From a checkpoint of a small image deblurring model: activation gelu.
Rows from block 3, named by matrix and row number. Rows with one number belong to one channel. Each number is 128 + 24 x the weight over its row's rms, rounded and kept within 0 to 255. All counts start at 0.
# convs0: first 3x3 conv (model.blocks.3.convs.0.weight, 64x64x3x3), inputs 39-51, a 3x3 kernel for each
# convs1: second 3x3 conv (model.blocks.3.convs.1.weight, 64x64x3x3, transposed), outputs 39-51, a 3x3 kernel for each
convs0.25 [124 124 116 144 147 150 139 122 144 118 169 176 132 131 137 131 121 130 116 136 163 126 125 111 130 147 132 115 133 108 129 119 133 141 136 162 131 154 160 134 121 121 120 126 105 124  95 125 118 116 106  95 118 112 141 135 102 100  99  85 148 162 142 107 114 105  92 118 136 145 120 120 158 184 183 117 109  93 142 133 122 103  78  99 103 150 133 128 136 126 136 127 121 160 132 159 121 117 135 135 185 170 124 139 121 106 128 141 104  55  59 118 120 130 119 113 121]
convs1.25 [115 137 138  99 146 138 115 121 123  87 103 123 136 138 116 163 144 138 139 185 177 119 126 130  94  97  85  68   4  32 136 184 140 152 150 153 137 135 145 123 146 124 114 109  99 127 149 123 168 143 134 103 130 126 121 118 124 157 149 161 126 135 137 172 188 167 144 107 129 118 118 111   0  44 145 133 144 129 175 103 131 148 168 113 140 114 118 113 126 124 129 128 130  97 122 119 108 122 147 129 118 130 126 131 128 132 128 121 187 226  85 167 167 177 129 106 109]
convs0.26 [140 118 141 133 102 120  93 135 110 143 102 120 133 139 120 154 191 179 128 167  93 129 114 140 122  99 100 151  71 147 128 139 111 132 137 122 112  76  70 108 185 141 157 143 141  97 130  88 151 160 164 142 157 138 104 120 117 112  89 101 111  92 117 118 168 151 145 148 128 111 128 112  94 166 100 141 137 138  64  74  71 127 154 121 171 135 120 150 132 150 172  91 179 111 126 107 133 147 119 148 136 123 105 123 126 115 119 123 139 116 178 149 124 133 153 170 148]
convs1.26 [120 133 120 118 125 131 125 143 162 156 109 119 136 136 129  99 137 113 163 123 115 143 114 128 165 157 190 144 162 154 148  83 128 104  94  80 109 132 110 119 117 164 127 141 141 151 134 138 110 139 129 138 130 138 147 168 140 139 147 127 139 119 126 126 193 180 126 129 121 164 104 115 225 193 133  76 107 165 132 161 129 104  95 109  95 163 145 119 121 161 109 104 119 167  94 160 155 149 149 130 143 119 133 109 130 115 154 142 105  48 196 174 128  86  78 141 128]
convs0.27 [103 112 101 120 142 107  94 125 110 186 145 115 200 143  99 162 135 115 115 138 174 119 129 188 127 141 174 127 140 151 157 160 117 132 121 163 110 154 132 115 151 127 117 148 144  85 145 115 114 165 130 101 123 123 151 140 146 155 131 182 150 154 143 120 113 101 108 139  99 109 127  99 153 127 125 154 129 143 143 118 119 154 122  84 140 144 114 119  93  78 114 150 135 147 173 126 108 119 144  83  82 128  80  85 146 100 103 131 125 123  72 146 171  33 135 143 108]
convs1.27 [128 126 132 121 126 126 112 137 142 140 152 119 125 163 147 132 142 137 104 156 112 140 115  90 124 122 102 135  86  77  80 176 194 152 150 102 137 143 123  93 156 131 118 151 123 118 152 125 108 110 101 108 136 121 148 143 144 160 150 113 163 128 112 136 148 156 161 124 133 165 115 110 153 157 110 162 205 132 167 156  97 117 132 126 149 133 116 130 165 150 106 120  71  79 184 124 121 163 111 197 120 159 162 109 131 152  83 112 125 216 121  75 182 141  85 178  85]
convs0.28 [164 119 119 148 112 106 138 118 102 153 121 128 156 138 105 157 138 115 132 130 147 134 119 148 134 134 136 113 182  81 111 212  54 131 171  89 103 150 138 107 156 146 111 128 162 133 135 141 129 124 133 125 117 136 149 105 145 164  66 170 145 115 131  95 139 111  82 142 116  97 137 112 150 131 132 148 115 125 152 125 119 129 127 133 123 128 158 115 129 136  98 173  71  85 224  26 112 163  94 114 111 149 113 101 143 135 126 152 122 169  79 111 205  57 121 155  97]
convs1.28 [117 125 157 124 121 167 134 120 151 102 118 126 129 155 132 135 124 121 130 125 132 114 136 142 111 145 137 166  65  94 135 155 120 151 106 110 133 110 162 107 131 150 102 119 159 136 138 141 150 137 129 144 136 139 131 141 117 165 132 106 132 137 114 179 159 133 216 164  98 181 157 106  66 124 134  89 136 147 109 127 133 143 138 105 147 119 115 129 123 127 165  73 131 141 120 130 167  76 142 122 134 152  91 144 165  90 146 131 145 127 144 108 129 135 153 115 153]
convs0.29 [ 64 108 107  90 155 127  95 137 102 103 108  84  89 134 119  97 112 119 149 118 129 134 109 120 147 139 149 140 148 137 150 163 138 161 139 143 167 162 124 150 129 115 166 162 144  91  99 104 109 102 107 102 117 119 131 117 124 118 119 136  98  87 134 143 150 135 153 147 133 164 178 156 121 127 147 112 119 141  81  71 117  83 103 122 131 134 142 136 133 126 155 163 142 140 177 152 156 174 159  89  94 116 121 122 157 116  96 170 123 150 145 166 193 152 194 221 146]
convs1.29 [150 144 142 138 145 132 105 170 170 128 127 130 139 126 147 126 128 142 121 188 145 112 142 110 110 138 109 100 101 103 113 109  97 123 107 102 118 108 113 174 124 123 128 108 114 133 145 167 113 132 153 130 173 213 119 155 140 144 185 165 140 206 173 102 106  92  80 114 116 135 132 163 150 132 117 112 147 138  52 105 158 131 135 106 151 141 100 137 191 187 117  99 112 131 101 105 117 116 140 110 138 103 131 162 139 103 184 128 100  76 133 100  66 111 164 125 129]
convs0.30 [103 102  86 136 127  89 124 132 112 143  93 110 127 135 129  96 149 126 147 185 105 123  99  78 107  65 112 129 133 117 126 129 126 128 127 127  91 108 114  86  88 110 109  90  91 144 114 135 164 127 132 163 181 123 139 151 130 151 145 134 123 165 132  79 115  81 125 192 115 109  54  55 138 165 137  89 137 130  95 152 143 127 132 126 163 124 113 150 143 137 122 140 145 115 135 129 124 126 138 102 110 149 115 145 161 103 136 139 165 167 149 136  88 135 155 118 167]
convs1.30 [146 152 159 157 157 182 131 148 169 125 140 101 120 146 110 106 112 121 139 111 126 120 102 133 122 164 117 110  97 112 142 187 163 100 120 118 145 139 155 179 180 133 137 176 114 123 148 142 100  99 150 108  58 117 117 130 131 106  54 128 119  96 134 120 145 132 161 154 121 158 164 123 105  84 130 145  91 136 143 128 114 124 169 139 115 109  89 123  87 121 128 111 100 174 202 131 132 140 106 142  98 101 115 122 116 117 112 101 134  88 127 120  72 121 107 100 153]
convs0.31 [166 179 189 135 121 131 142 156 135 105 126 134 132 120 110 157 125 115 120 109 102 148 159 151 159 148 148 119 120 137 127 127 132 117 125 128 146 122 103 156 183 172 166 173 194 151 161 114 144 125 143 146 123 139 121 113 138 141 130 132 118  95  98 119 123 146  67  74  79 102 140 118 100  70  82 152 130 100 134  93  91 128 160 156  90 123 138 126 152 138 141 124 130 150 128 121 158 165 173 120 128 128 117 129 112 151 107 106 122 154 153 148 150 145 123 158 131]
convs1.31 [ 89  68 113 118 101  91 115 104 101 123 132 134 116 123 122 162 166 140 108 138  97 139 143 132 121 106 157 165 209 188 123 109 107 129 101 124  92  81  47  82 106 114  90  89 105 119  80  81 123 122 108 156 148 151 120 134 117 147 156 146 135 148 141 169 160 163 186 153 160 148 126 165 193 215 105 141 171 154 155 140 164 138  99 105 162 133 119 168 146 155 106 110 125  97 103 105 102  96 111 108 139 123 111 132 119 148 197 157 131 123 169 144 178 116 134 170 155]
convs0.32 [102  90 102  94 103 126 126 124 136  85 137  95 138  93 114 136  74 132 133  73 136 122 145 124 126 166 116 129 127 130 128 126 131 130 123 122 142 143 125 143 112 144 103 126 127 139 168 117 160  68 120 119 143 127 109 118 116 133 165 139 113 119 109 173 151 144 143  67 136 167 164 168 124 125 146 141 102 152 136 165 128 142 103 141  98 150 157 119 161 123 133 141 122 120 135 123 128 137 130 125 109 113 110  87  98 113  87 122  95 111 120 122 118 106  96 134 111]
convs1.32 [116 102 111 108 129 126 131 104 120 127 130 136 139 162 150 162 143 127 125 159 135 141  60 109 117 112 118 123 112 110 142 213 135 128 126 113  96  88 137  94 171 134  89 130  99 128 196 132 116  59 119 135  71 126 112 145 129 154  86 136 134 126 133 158 131 143 128  33  98 167 144 179  92 118 127 156  97 158 142 126 120 141 160 141 170  96  93 129  64 134 128 113 107 115 219 126 100 110 115 130 130 139 123 121 140 117 147 127 148 194 119 115 177 135 107 138 112]
convs0.33 [105 143 109 113 111 118 130 117 116 151 132 139 187 163 136 139 156 147 126 134 129 120 121 138 116 132 134 127 126 143 136 118 120 131 119  99 123 129 134 122 120 107 112 119 142 111 135 112  91 165 169  99  99 142 131 108 105 114 163 151 104 142 115 100 105 107 119 134 104 140 162 147 123 114 128 152 149 163 136 150 162  97  87  97  93 138 141  93 121 136 113 142 125 142 119 109 140 115 119 141 130 137 145 131 139 129 143 117  84  80  66 107 137 111  95 142 175]
convs1.33 [139 153 147 129 121 122 167 127 147 160 147  93 142 130 119  47 143 178 122 146 139 162  90 118 127 118  89 149 102 112 147 161 181 191 191 152 130 159 121 113 165 121  88 130 112  78 167 165 111 163 200 172 135 114 113 131 152 159 129 129 191  99  99 158 125 169 118  93 105 124 144 148 108 162 166 123 113 105 100  57  77 122 158 153 131 121  89 129 120 115 172 136 109 120 160 163 103 175 186 104 120 106 104 136 135 143 148 148 153 180  97 118 156 148  96 114  94]
convs0.34 [133 136 127 121 106  97 122 124 109 136 147 142 129 142 133 122 133 126 126 134 139 132 130 142 141 135 141 111  14  33 122 141 104 112 124 125 125 119 111 122 145 139 117 124 124 126 139 137 128 131 138 131 134 135 121 133 125 128 110 132 149 129 115 113 135 121 111 134 118 117 141 126 127 135 127 136 132 129 141 134 134 132 155 137 129 143 133 133 148 141 150 112 106 153 160 117 127 139 116 133 121 125 131 107 116 135 116 117 123 121 113 130 148 117 111 138 125]
convs1.34 [143 141 128 123 152 133 144 163 140 112  99  87 114 102 100 121 135 112 125 141 129 131 110  99 131 141 124 190 153 161 161 168 213  80  55  73 135 146 104 119 157 120 113 152 107 142 123  99 123 117  95 109 108 106 157 127 133 180 130 111 181 155 157 140 141 141 115 111 102 140 127 140 136  80  88 116 128 128 173 136 120 132  91 113 188 152 105 139 116 158  87 102  88  88 139 130  85  87  66 139 150 159 135 134 137 114 133 112 108 107 124 117 151 147 108 142 133]
convs0.35 [124 128 137 117 127 142 113 127 156 119 131 123 131 161 139  98 102 104 123 127 130 122 136 102 121 157 114 130 157 118 126  89 146 147  16 148 136 165 140 152 119 123 147 137 122 129 121 123 129 138 123 123 138 124 156 140 148 142 142 116 124 142 123 136 117 123 135 102 156 143 122 182 117 131 126 112 140 116 116 145 110 131 128 134 149 131 115 153 103  93 118 138 126 124 101 167 151  24 187 129 145 145 114 135  99 127 151 118 121 142 107 121  84 148 109  11 154]
convs1.35 [111 123 150 132 110 142 137 130 139 125 176 136 114 146 118 109 132 136 133 133 148 120 128 134 131 112 137  95 108  88 146  94 103 182 114 148  93 116 157 149 134 157 139 104 125 144 127 134 130 103 117 138 161 142 176 140 134 123 144 128 127 151 127 153 107  74 168 118  93 131 159 143  86 146 168 112 122 146  75 100 139 100 119 125  88 122 147 144 226 153 141 149 108 174 139 136 164 157 143 110 131 166 113 159 158 142 135 136  89 162  94 113  97 159 222 185 133]
convs0.36 [137 120  99 148 155 111 145 135 104 159 149 154 166 136 131 174 144 127  93 132 182 122 137 169 163 199 185 140 127 118 120 104 116 141 133 134 134 147 169 131 128 137 128 130 159  96 100 117  88 112 113 110  96 137 149 161 120 156 142 154 156 169 126 150 105 110  94 117 115 148 151 142 163 150 159 167  70 108 209 146 171 114 102  92 104 126 117 113 114 101 120 105 106 129 112 124 126 126 124 120 165 139 139 149 141 145 186 150 130  87 106 128 139 103 129 106 130]
convs1.36 [111 113 127 101 131 155 112 111 123  77  97 114 110 134 117 108 102  95 105 119 127 113  71 107  83  40  68 119 108  83 146 183 124 132 155 127  96 112 133  78 146 106  58 141  92 116 135 120 135 122 142 131  92 139 138 115 126 148 114 120 154  90 111 175 142 139 163  66 124 157  82 122  43  53 108 160 132 101 144 103  83 164 152 139 166 132 133 128  88 133 119 149 129 102 175 121 116 138 122 125  96 115 115 133 127 112 115 111 154 203  85 117 167 137 123 161 110]
convs0.37 [ 95 107 137  99  84 119 124 113 121 114 108 120  88 117 111  74 124 121 157 135 117 116 153 134  86 130 122 143 124 130 153 127 124 143 127 114 153 120  85 163 126 105 157 123 105 119 145 108  79 126 109  89 110 115 109 117 117  94 137 107 102 119 127 157 131 138 212 137 147 164 140 129 128 118 126 106 145 115  66 107 115 177 160 139 213 134 109 166 113 130 113 149 124 113 144 140 118 166 138 122  96 108 125 117 126 135 135 164 113 127 117 138 105 109 144 130 102]
convs1.37 [134 139 132 166 158 124 133 158 138 165 135 133 141 125 138 120 126 118 121 126  86 116 136 103 125 135 125 154 137 130 153  70  79 109 132 120 166 141 115 229 123 116 214 141 116 120 139 130 119 150 126 115 130 151 116 147 121  88 143 136  77 134 129  58 122 118  22 134 155  46 120 145 220 160 141 101 104 131  76  93 132 113 133 104  96 164 120  94 149 135 152 111 117 226  71  95 169 119 114 128 133 106 149 120 101 140 130 118  98  72 118 204 115 114 171 125 157]
convs0.38 [123 102 151 127 127 195 110 129 142 108  97 154 121 138 166 105 102 124 114 133  96 115 115  51  92 142 141 140 124 143 134 129 139 144 128 149  98 134 116  94 129  97 112 108 119 116 105 106 121 103 103 128 125  87 112 138 120 144 139 142 141 124 148 167 165 168 196 129 172 128 132 148 121 150 141 124 123 111  95 142 163 136 121 142 152 138 163 129 134 150 170 143 114 144 142 127 142 138 118  84 130  98  95 158  94 105 128 127 175 116 155 136 106 207 156 130 161]
convs1.38 [128 145 133 129 159  96 113 139 111 125 129 125 141 124 117 115 129 136 161 156 103 129 131 191 138 146 208  62  81 110 147 125  86  94 100 113 118 121 111 216 120 147 172 142 148 134 129 111 131  98 135 102 103 133 132 134 148  91 119 143 111 115 146 110 110 168  51 131 149  77 108 134 194 118 114 208 121 175 150  96 155 149 118  93 140 111 104 137 112 146 118 132 133 174 140 106 139 135 120 145 156 111 193 117 136 176 108 157 124  84  94 157  86  66 124 100  94]