A small image deblurring model, trained from scratch.
Model: norm none, depths [9].
Training: adamw at rate 0.0019, 21900 steps, batches of 192.
Data: trained on capsule endoscopy frames (Kvasir-Capsule), 42238 training examples, 99.6 epochs.
Rows from block 2, named by matrix and row number. Rows with one number belong to one channel. Each number is 128 + 32 x the weight over its row's rms, rounded and kept within 0 to 255. All counts start at 0. Numbers have three digits each.
# convs0: first 3x3 conv (model.blocks.2.convs.0.weight, 64x64x3x3), inputs 13-25, a 3x3 kernel for each
# convs1: second 3x3 conv (model.blocks.2.convs.1.weight, 64x64x3x3, transposed), outputs 13-25, a 3x3 kernel for each
convs0.25:078147097206029115180103113137149167100175157141138155105120100120130095143112091109114074133122133087175087113119112141096173187169142139110134075158108069097055110135072103109064086063104142136139149180101163151177145131136116201069085130089116111110141095142168151111108116127122112139116123091096114099118129133061080119102109178156053223150142150
convs0.26:107155190130088125140081088103090091089178173116148190130183131171173136097097099107141112115106085096112070122163142142126131102121100060100071134179029053101062127134172130171154158138132164122166179174210181204236155117134133127075096104107112204116141094116101059092094091068135121134091129097107073123105148216103150165086161119140108075114112066
convs0.27:104131145134131157142126138099078110121131123131139124037109093045116129073103102151152144165155137139118123148185181132082202091093150138174125048178107127162062102168093134182071137113107075130101067129070098136108131129155123118158119128158168173141151097139160158150142160140116088169172201154168184154110091117126107106138120135153115158153141142
convs0.28:177102086219000056172130144149129141110168203132151189115116014138152100074092056097117107110154184106117084127162129148126139134135148074111142113114110128117109134105154097097112112102067131107149161198161154141100140110157162098083154145135093114102161121099150154118094095093127071075084111155144118118123106148089083137083117130083091196126121166
convs0.29:116147149132164137101110106130080091113134139159186164119122098085123120099103116097118140107092103060070095141191174193189153171113156097064155067114166024093131100080139127189181149134111100076090115103141250232167108094119114117112138126128123203176166167157090075129104160147149155147096095128100095085077053030093081058095131110132134096093111115
convs0.30:083183114068211173104112084168199170182127108119154154167190137093095118139105111152074088113107141150206158111090106136128135152112130203141107137107072077110080121123087129168152136089086153127116148083154177145171129134133183198066120114089096078136131127142165127147103079091110079092105091124125126147113129154119149118148136144149101142120143170
convs0.31:074143074158121149133130197139140135120137113114114093104083139080036119126099153177150107167063100169236155150153136114071139155132162072101137146084132085091146083131109165179145146175159097127171073165135054120133128093168126200098101162119087102107050046082086097109127110139092122159114112143122133116086091082147127095191180151209083186182139167
convs0.32:132107089114161143082165160124239173168110148151134142163127185105095130125142176133115091121100106131136128127048086083135099134111155152164167151092137110126170140159096157103143079174087137172160131133138116131104103112086119134148132127126127006164094160096124132134183146198105153115157121178133070095068100101089112128177127120102142140171106173
convs0.33:149142116154126106114140131071134134129162155109131134159102133154137113084103110146127140174116129125122131140137128095153118116121138142138133161092156166126137186146125184094120098136111119132126113134147135152114114090109090124133112099114110087127048168123064091115128102149110127112155085145089084126086054095160138165129121124070122123082102111
convs0.34:132144135138135127133135133116111118146149134128139122052093120083101135151135112129158146149170155134152141131110074093000087082033121050178185006213214102190187112156110133161086119118097100099110093093102103098115143132140149130138134123140172159157162132149166173159166131150139042179152138173164155139132087154118120182132130151147141167149160150
convs0.35:164158136134115075104110080144131113107113161114125137092077127052067102077095099120104115128158128105086113062111091090128093080109176095097123127107071087050020168145196164174182178196114086081121090136176142182112140166130133122145197166184129167144115139095139133151143169119150155096099100125047069108066088120108148165168149108136153098120108111
convs0.36:111099070131193110102140095114122175157159177160128155102115122138145118119092094129151132121086105140140158143117107151123120143164141118178139101182125156157158043104063052080044104102105157133136168115147156112172106072085142127148165157169167158171162159168121160151153099149178142169154146119207141101190140126173134099108115167159160137116137108
convs0.37:101165055125233123117121109105135173123150132138152166117131117114123145115081101139111105117000085098108081125102131150122129145139120111148120075114139117142157132103122151156122095056105162147161136099135171137157090096133128222049087165103089106107154122123111138134096096108146128077131131111102117133140092082114106113110136116161082101127130137
convs0.38:192072167217140124151213164144157150153092151140099109119088109112116094106106122048079089059227166082072113124111120121147111139134154166126144178124114145134125181181155143093148145183177069076062060078091057060050156197164158065231204101172150124152129182149135141154124118139113117138129107131109082087097101102107085107109081109071168123092108105
convs0.39:122119109144142127144118124162116111112125100114118115118147086127148121084099106116148144095126116121137128136155100245099114201108099115106080014104071124077084096132129073179135133104135149152135139187123143171130116132126140129102103102111131141116196077135148116131136138122204114172147139140075149190000082171000110124143117110225097108158114096
convs0.40:114083074140160133108148136115161134116137150134141148037057113134127107160168169144185164112120144100096098167081145213172115224226150059129152125136078125177159086090072124047111140137103102073098143094133129113131151156155125152159159189182165111118154155097130136113146056124165156101165192135132041087168187149141181140140108108145168095128134104
convs0.41:193177189196029136175173212113136139090162204127135154117145172120136131067082123140161119139140155114118112154165168102124189111137184134128130153144074091103110187127073166086081157124127059063066079179070071086051110094141105104151160152125125114126152153143169152148122112130105130118146169151126115099070096093111101085148153164108106223133128163
convs0.42:071083135052178123078130077107108125150142089183183168131140129165167137174165106072137149103138140077047097128143125166121110119093070109139135063106125127176133104100146105109115130110119233168112255096102255159139157164145156106124198158159121136133123108119053105080143156150201126159209187183140119120177102103138126118057105157107171139092142135
convs0.43:184152163162020170153115161138140125111153142142170160122134115118095064106049065125159112113185140073084094125144116130155145127126132096142123091142104099128083121033096108087140139121112097080089175167082179133066150126140134094160174147152062084128136144120099101071093123123101115115092113147113125115137095099108085105099161142080158190095130139
convs0.44:190164183163035103143083181098092102134187147117152127077095103123143105143159107131153145148131123156170161151154131118029101128078105102150133082172171080131129117153097161150066122098077140137136157191129126129088104105105145163125142179144193151151165101162200187194162145163137074165150139138135119160118112149129121151141122156112067135135117130
convs0.45:145142123131168121127157117203255197138084094096086096127135173128126126153137134096080080104135128126123127171133138138146145174134138097139168051087164142134165179158116119106159111155151140151144130102126086082115112138139108101129116123123030000066104151124168186169124111153068088093162141146012000000061020053148115152149128113106145110140133129
convs0.46:112118097081090100157170132049061080103129116080106076140124103147109117107076098144112159185162138130142178123150143133142146161173172175177127181142152106083145183185189189185153150093076123116116072134093149215103118144100103175132078080089149160127137137123144094138119148115135145110147137119146174144070180164154165108140126163155107129156132128
convs0.47:126150116116173112139141156145130108155166134135130116087075087138087083144168127133159145122131126145151134153127138156140117196255183057068115146135107180161088094155108140137134127172166128116143152147165102121176150160130108147152092125117160155173102104104121170128175190194143180115121149084117083100108129126057073105134128135128161077104129065
convs0.48:099168169133098165125080150122125114106183181110152135130165187163176152151138117112119116168102090094128122123153193106145213113124176067131103147182087147171062147114035191111032170096075106124112097155079094140124119110091064147126101124091099142128124137163145132157154136103142168141154148124138108098144094117144117137171168190173137221136130188
convs0.49:111144142131145143122134138128120129141157137123137120080058042042009035012026013139151151151158161146151151118136120140074109133102107089102075038073079055090096111156121114177124122129125119112084109124073095103080131128143140134144136134151151164160156141151140164152152152147172098150152142138178195179195196191175175178134139131162139149149156144
convs0.50:155131101120150161107146133148213176118073093124106128090045119131131119165121168123121129135129150130149149162060101127215168159122125133127149163135134125120118175149113141063120118180162132153125138105109104105109124126110113122143140140127111064105105184156142137132140135141127206150151135143055031045105126110100099136114110123097178160116097125
convs0.51:130137158083138174097125121130135100116098134140110141147108156104079089134111124132120144112111146133141140109134158118220084124167110144045108181007094164075125157059160135062204143132123147109139158102166138127160117136109117163124128142117111130120149207116139151138117155119154236084117146118112104072126136069097108082128156139112185127117134150
convs1.25:162189207137099236160160129117091105152145110129138107121109140126099158139109114109156132136082185140109150133142147131089142121163164120109141149159132136134121157145148139121148146119173041110025051202098125150113068048048092255139165126149119122101126134127151122092155150127165147109137151124135123125116121110123128125104182199164042146131124145
convs1.26:100132088152085081160136127076048141112096127125133111123135153138125129154146142109109106149113115184154129129107151145144150129145131163121124155113118131146179100088106092081073135099135046074076001118079081088113133164121107156081116053091137165138163163177166153129118117137136137193112156117117114139127146160129163173126225210139104179119172162
convs1.27:122149139113108150101108141142159150141123136138178144108095119118123128119108138078081144091104178135137173135124140128130115141173159078125169103133160083124155130144115131141136126137160161113146136121196166170131119089100109077109149131148132134117140115127149145162149139123171095071143145114135142118148167121123168124152119106171121142182084158
convs1.28:163157188092051234179154151187121093201182060158131125144137121145139130120133145105128115156117097122123116129145171147123133159167159150160156170175170141150139178117125152096100137113072082224120135255077134088067068115130022101208151100166142122140101093165124150165127129141092099135125130135121113131124115125138122128178094130194109092156152111
convs1.29:133149121106146127162191152105114133132122133161186167138119142145136146137135119121136150165118116145152158098090097118124119099114093115129132132140171126130142101105114136142138106064088075132100191191106145090161127121131157166178159114159139139130116126154158169153132115120149154141096153093089114127125125134159154155163127140114122148101176116
convs1.30:125093141128146086132177142111108125095105174092092095140169153154150167149137117141182110152110170156124174115144126133118121170177144129111093163116115164125121193168090095107145155088081060125120031097148097126140077109115075219174079128100124160119105158107145151120131122141154185167151196156109142136103145128119129135147129137153144167098075114
convs1.31:125070095091087126071109115125145135129121106129150108133128133146119143117108117128157129099036177119108162134152147139141127100120119138138144147156136159137139128149128129028156105076164156122174095131192138154171169235134142214102160107179134148089138248122118089118137141143136158146146158148129126133123127136144126134104098089145081130124158130
convs1.32:149099147114132126165152145134162086127162157093085137128187122132146153107110115146127129146138143116129119149168122123152130119124134114139120126122145137121090138207118149141162146157099157132139154098149120117103124159100164124138074129098147113119114153108163143162133115097100220120137096149125118126118132132129107142138045091114255115109148086
convs1.33:204135159195156177170159145147179133113160114109145158121157123130197097105147102119122127112120116137126121149122112131130133128104147152156131116139140144138139097105077123135112110121076119109093128118135091088133152176134188169161116127127156119174161138141121125130132103114093156108134091135180155145196150134187170173153119171139181105145140108
convs1.34:136118136140078157108083115131113132122090121124106117107106103105139141105126155111155178121162177145110138132116151149132141148167144147165148191203107150145090150131111137128105141139135154096117132042108171090074107095111112103114180156164126171140108115135147118152159139141171080099142127165146110153089106170098169219180121097198098114202075168
convs1.35:126096134085119127171145132183166163160127112106162126120137137146147150123147131101107093134170095129134128129126109140180158151155136146151149178138162182129143099140131144142148126112083081134159148160093068071116080090089115089078066140117133091108147147164154157156129119143109162162096144127143156155152175163170179168136083099113118080078109040
convs1.36:084114143149208148097169150109114134132139166142116119129127130127138131115143137130129151139122165144188181112088110115121129125128134118136128149139123154121126079101123167231179163158171149123068131129131166195148200200153199174145211093105149151147117125129113122136153142127182124166167128148118130092153143117140168120120147169137117200158163229
convs1.37:083083065096159106125192108112105145090104123131125097128115138132119139143141139148164147147078154172171174129103137128058143172171169143120114151103103145125119148092132090224161103107082120149066102177022134113108141189113089255164132103045146144144159112142167213142134133124149140153134145128111126133106119127133125127111123145112086189139140141
convs1.38:147116136107127125118040122139114093154132146122158128129135118114143130101117119140110115146197114103112098134145122119182110121101115122132137111119144113118139160197118150101144156151137085089164180064212108149143121028118174000093118167180140125103143167100100078136118133125120154108102109117133126133148125123139126116159142112104199093134126107
convs1.39:111139104091141108124125120146098147169078141184158137125116149166110198166140160122114141132151144111129126097121118119120138108156108135136121169148073147146099129114156111104139118098139134106125104186079131143117072064139112125127146134123119142096143138126151113123168144159181119169113170145108147154089113140093120156139203134140110198122176128
convs1.40:091162068116146117087094117146132136141163151164134151122110124144098110121163116127123112131123100144175136119106109124118129136106106120091154083067143142078098153077164102135137123158176113191117030187132004077151145131155106098121122084119142119103124136124087133123115163131073104145085049092119176146115155156095091099020166120135124143087156127
convs1.41:089111170043009179099106138144156138175183106096130157122146121104115129118115123119108115131126113107138113133120116116120121097134132137127133122168174110129134156133104111106162133101154154160187173205212090080107156172142160080100170069162131131121135107081133137130123111092132135082122116091127119125134132134134131135097103090177140104126156110
convs1.42:137112105140149150182141128087113128067111129129139146110088114128124118146128137131098112169135134170161155154106109117096110130139110111120131150104093134119125150118121128177125172187085068127032039099026138108068070091146011062123137150158140119129133094117137133141139141162129079130113117131136127123136129128122125114141114134158147146161125146
convs1.43:184091138174003145226162175134173142175191126110123183138140111106130131129140140142084082147148102130157128151142131134138116135141140120132138091131161094097092156158109146153145145147120076205156109179131115072061139145190156048109150081153196096127141099121185170170146112116142148125129113119132105121140115139140103123093049066133186093075128092
convs1.44:130180177126087160102102156154168140158141115150107081139115120122145117121131100118152146076091110097108117149122170177131129167147129110132139170175128155142126112085111088114115096089078153217144166216156138141058131185155109157168091096136129160148091069131114131138106163147155135143137160159117108126116113142130144161140054091142040083198094154
convs1.45:169112139117097110156127162148153118156162149136127114153211168158173165147145156147118118142158151109125115161204173124137116141141136131134123118112118118123128164213147152168167149160152153175101183161201155175161171149161166141163082125112131107126118121129147135135102068106117122108145127116132133151132122133137145130079032040084171071100090062
convs1.46:132148156117133130096127111129117109138139121096142130136128128140144140097118132107138101085132114091084109128120125118145130102123127110126111115124108156130121090107088126146156070016093080011101159107140099135127105056074188185134127155127126098114141109104135148121123119129111144115126173151124122127126119117143133141124145147106134132136124119
convs1.47:111130145167201120161151137128115121140134173154106161113113111133114114115129115102126108099156133086120100105113112090091128086076102132147145127137113139139100118110152108129112136182166106139067072123135112091172155141149126102124121103120102085153108139130034084096135164147112124163109084109149161148128139131092156154107171166157145141102118162
convs1.48:140116157103107175115150149142149094135200146131160161112126110151122131134106136127176170114109194142168199150134140157135124124144145107103128104127161100098117122106207124161203095120212151151132131181164144159134115149108117213151089115145125108134163115110144158137116160137128195108102177133103137137124146159126150177119127069116069079123131085
convs1.49:183139154129081151111121145114115128080090112110129122122130128119146128105119133123135137157135141152143158146132151150132131156148149166168157154145137138143151117094079119126098129117101085088067106141154136156130125115099130135136124134140150141144140128147176173191137126148150096153150135161157151176165176176160178163170118200199141206253150255
convs1.50:156123141161125131159140131131141112152171145138133142162159153142159135108098113147128127148098031104072024170162152145156143142125135106124145079123141122111151149177124161170156159153122193179143133138211104143166112132101136098110104130138143130136105103066133130106096096079089137064104068102137137107117109113192183162125078106100170059111125090
convs1.51:101120115101155111125141140151163193154171172155156181113118102128131110144122124115118089117112118106130110131112097115134103116100137152084094126034144152072112133134129138163149109152147138188128112188146113154158115112117113120105118135118119078127084108095078095104110116090051152125098112090122097152079088156127098147086100081059157049049125059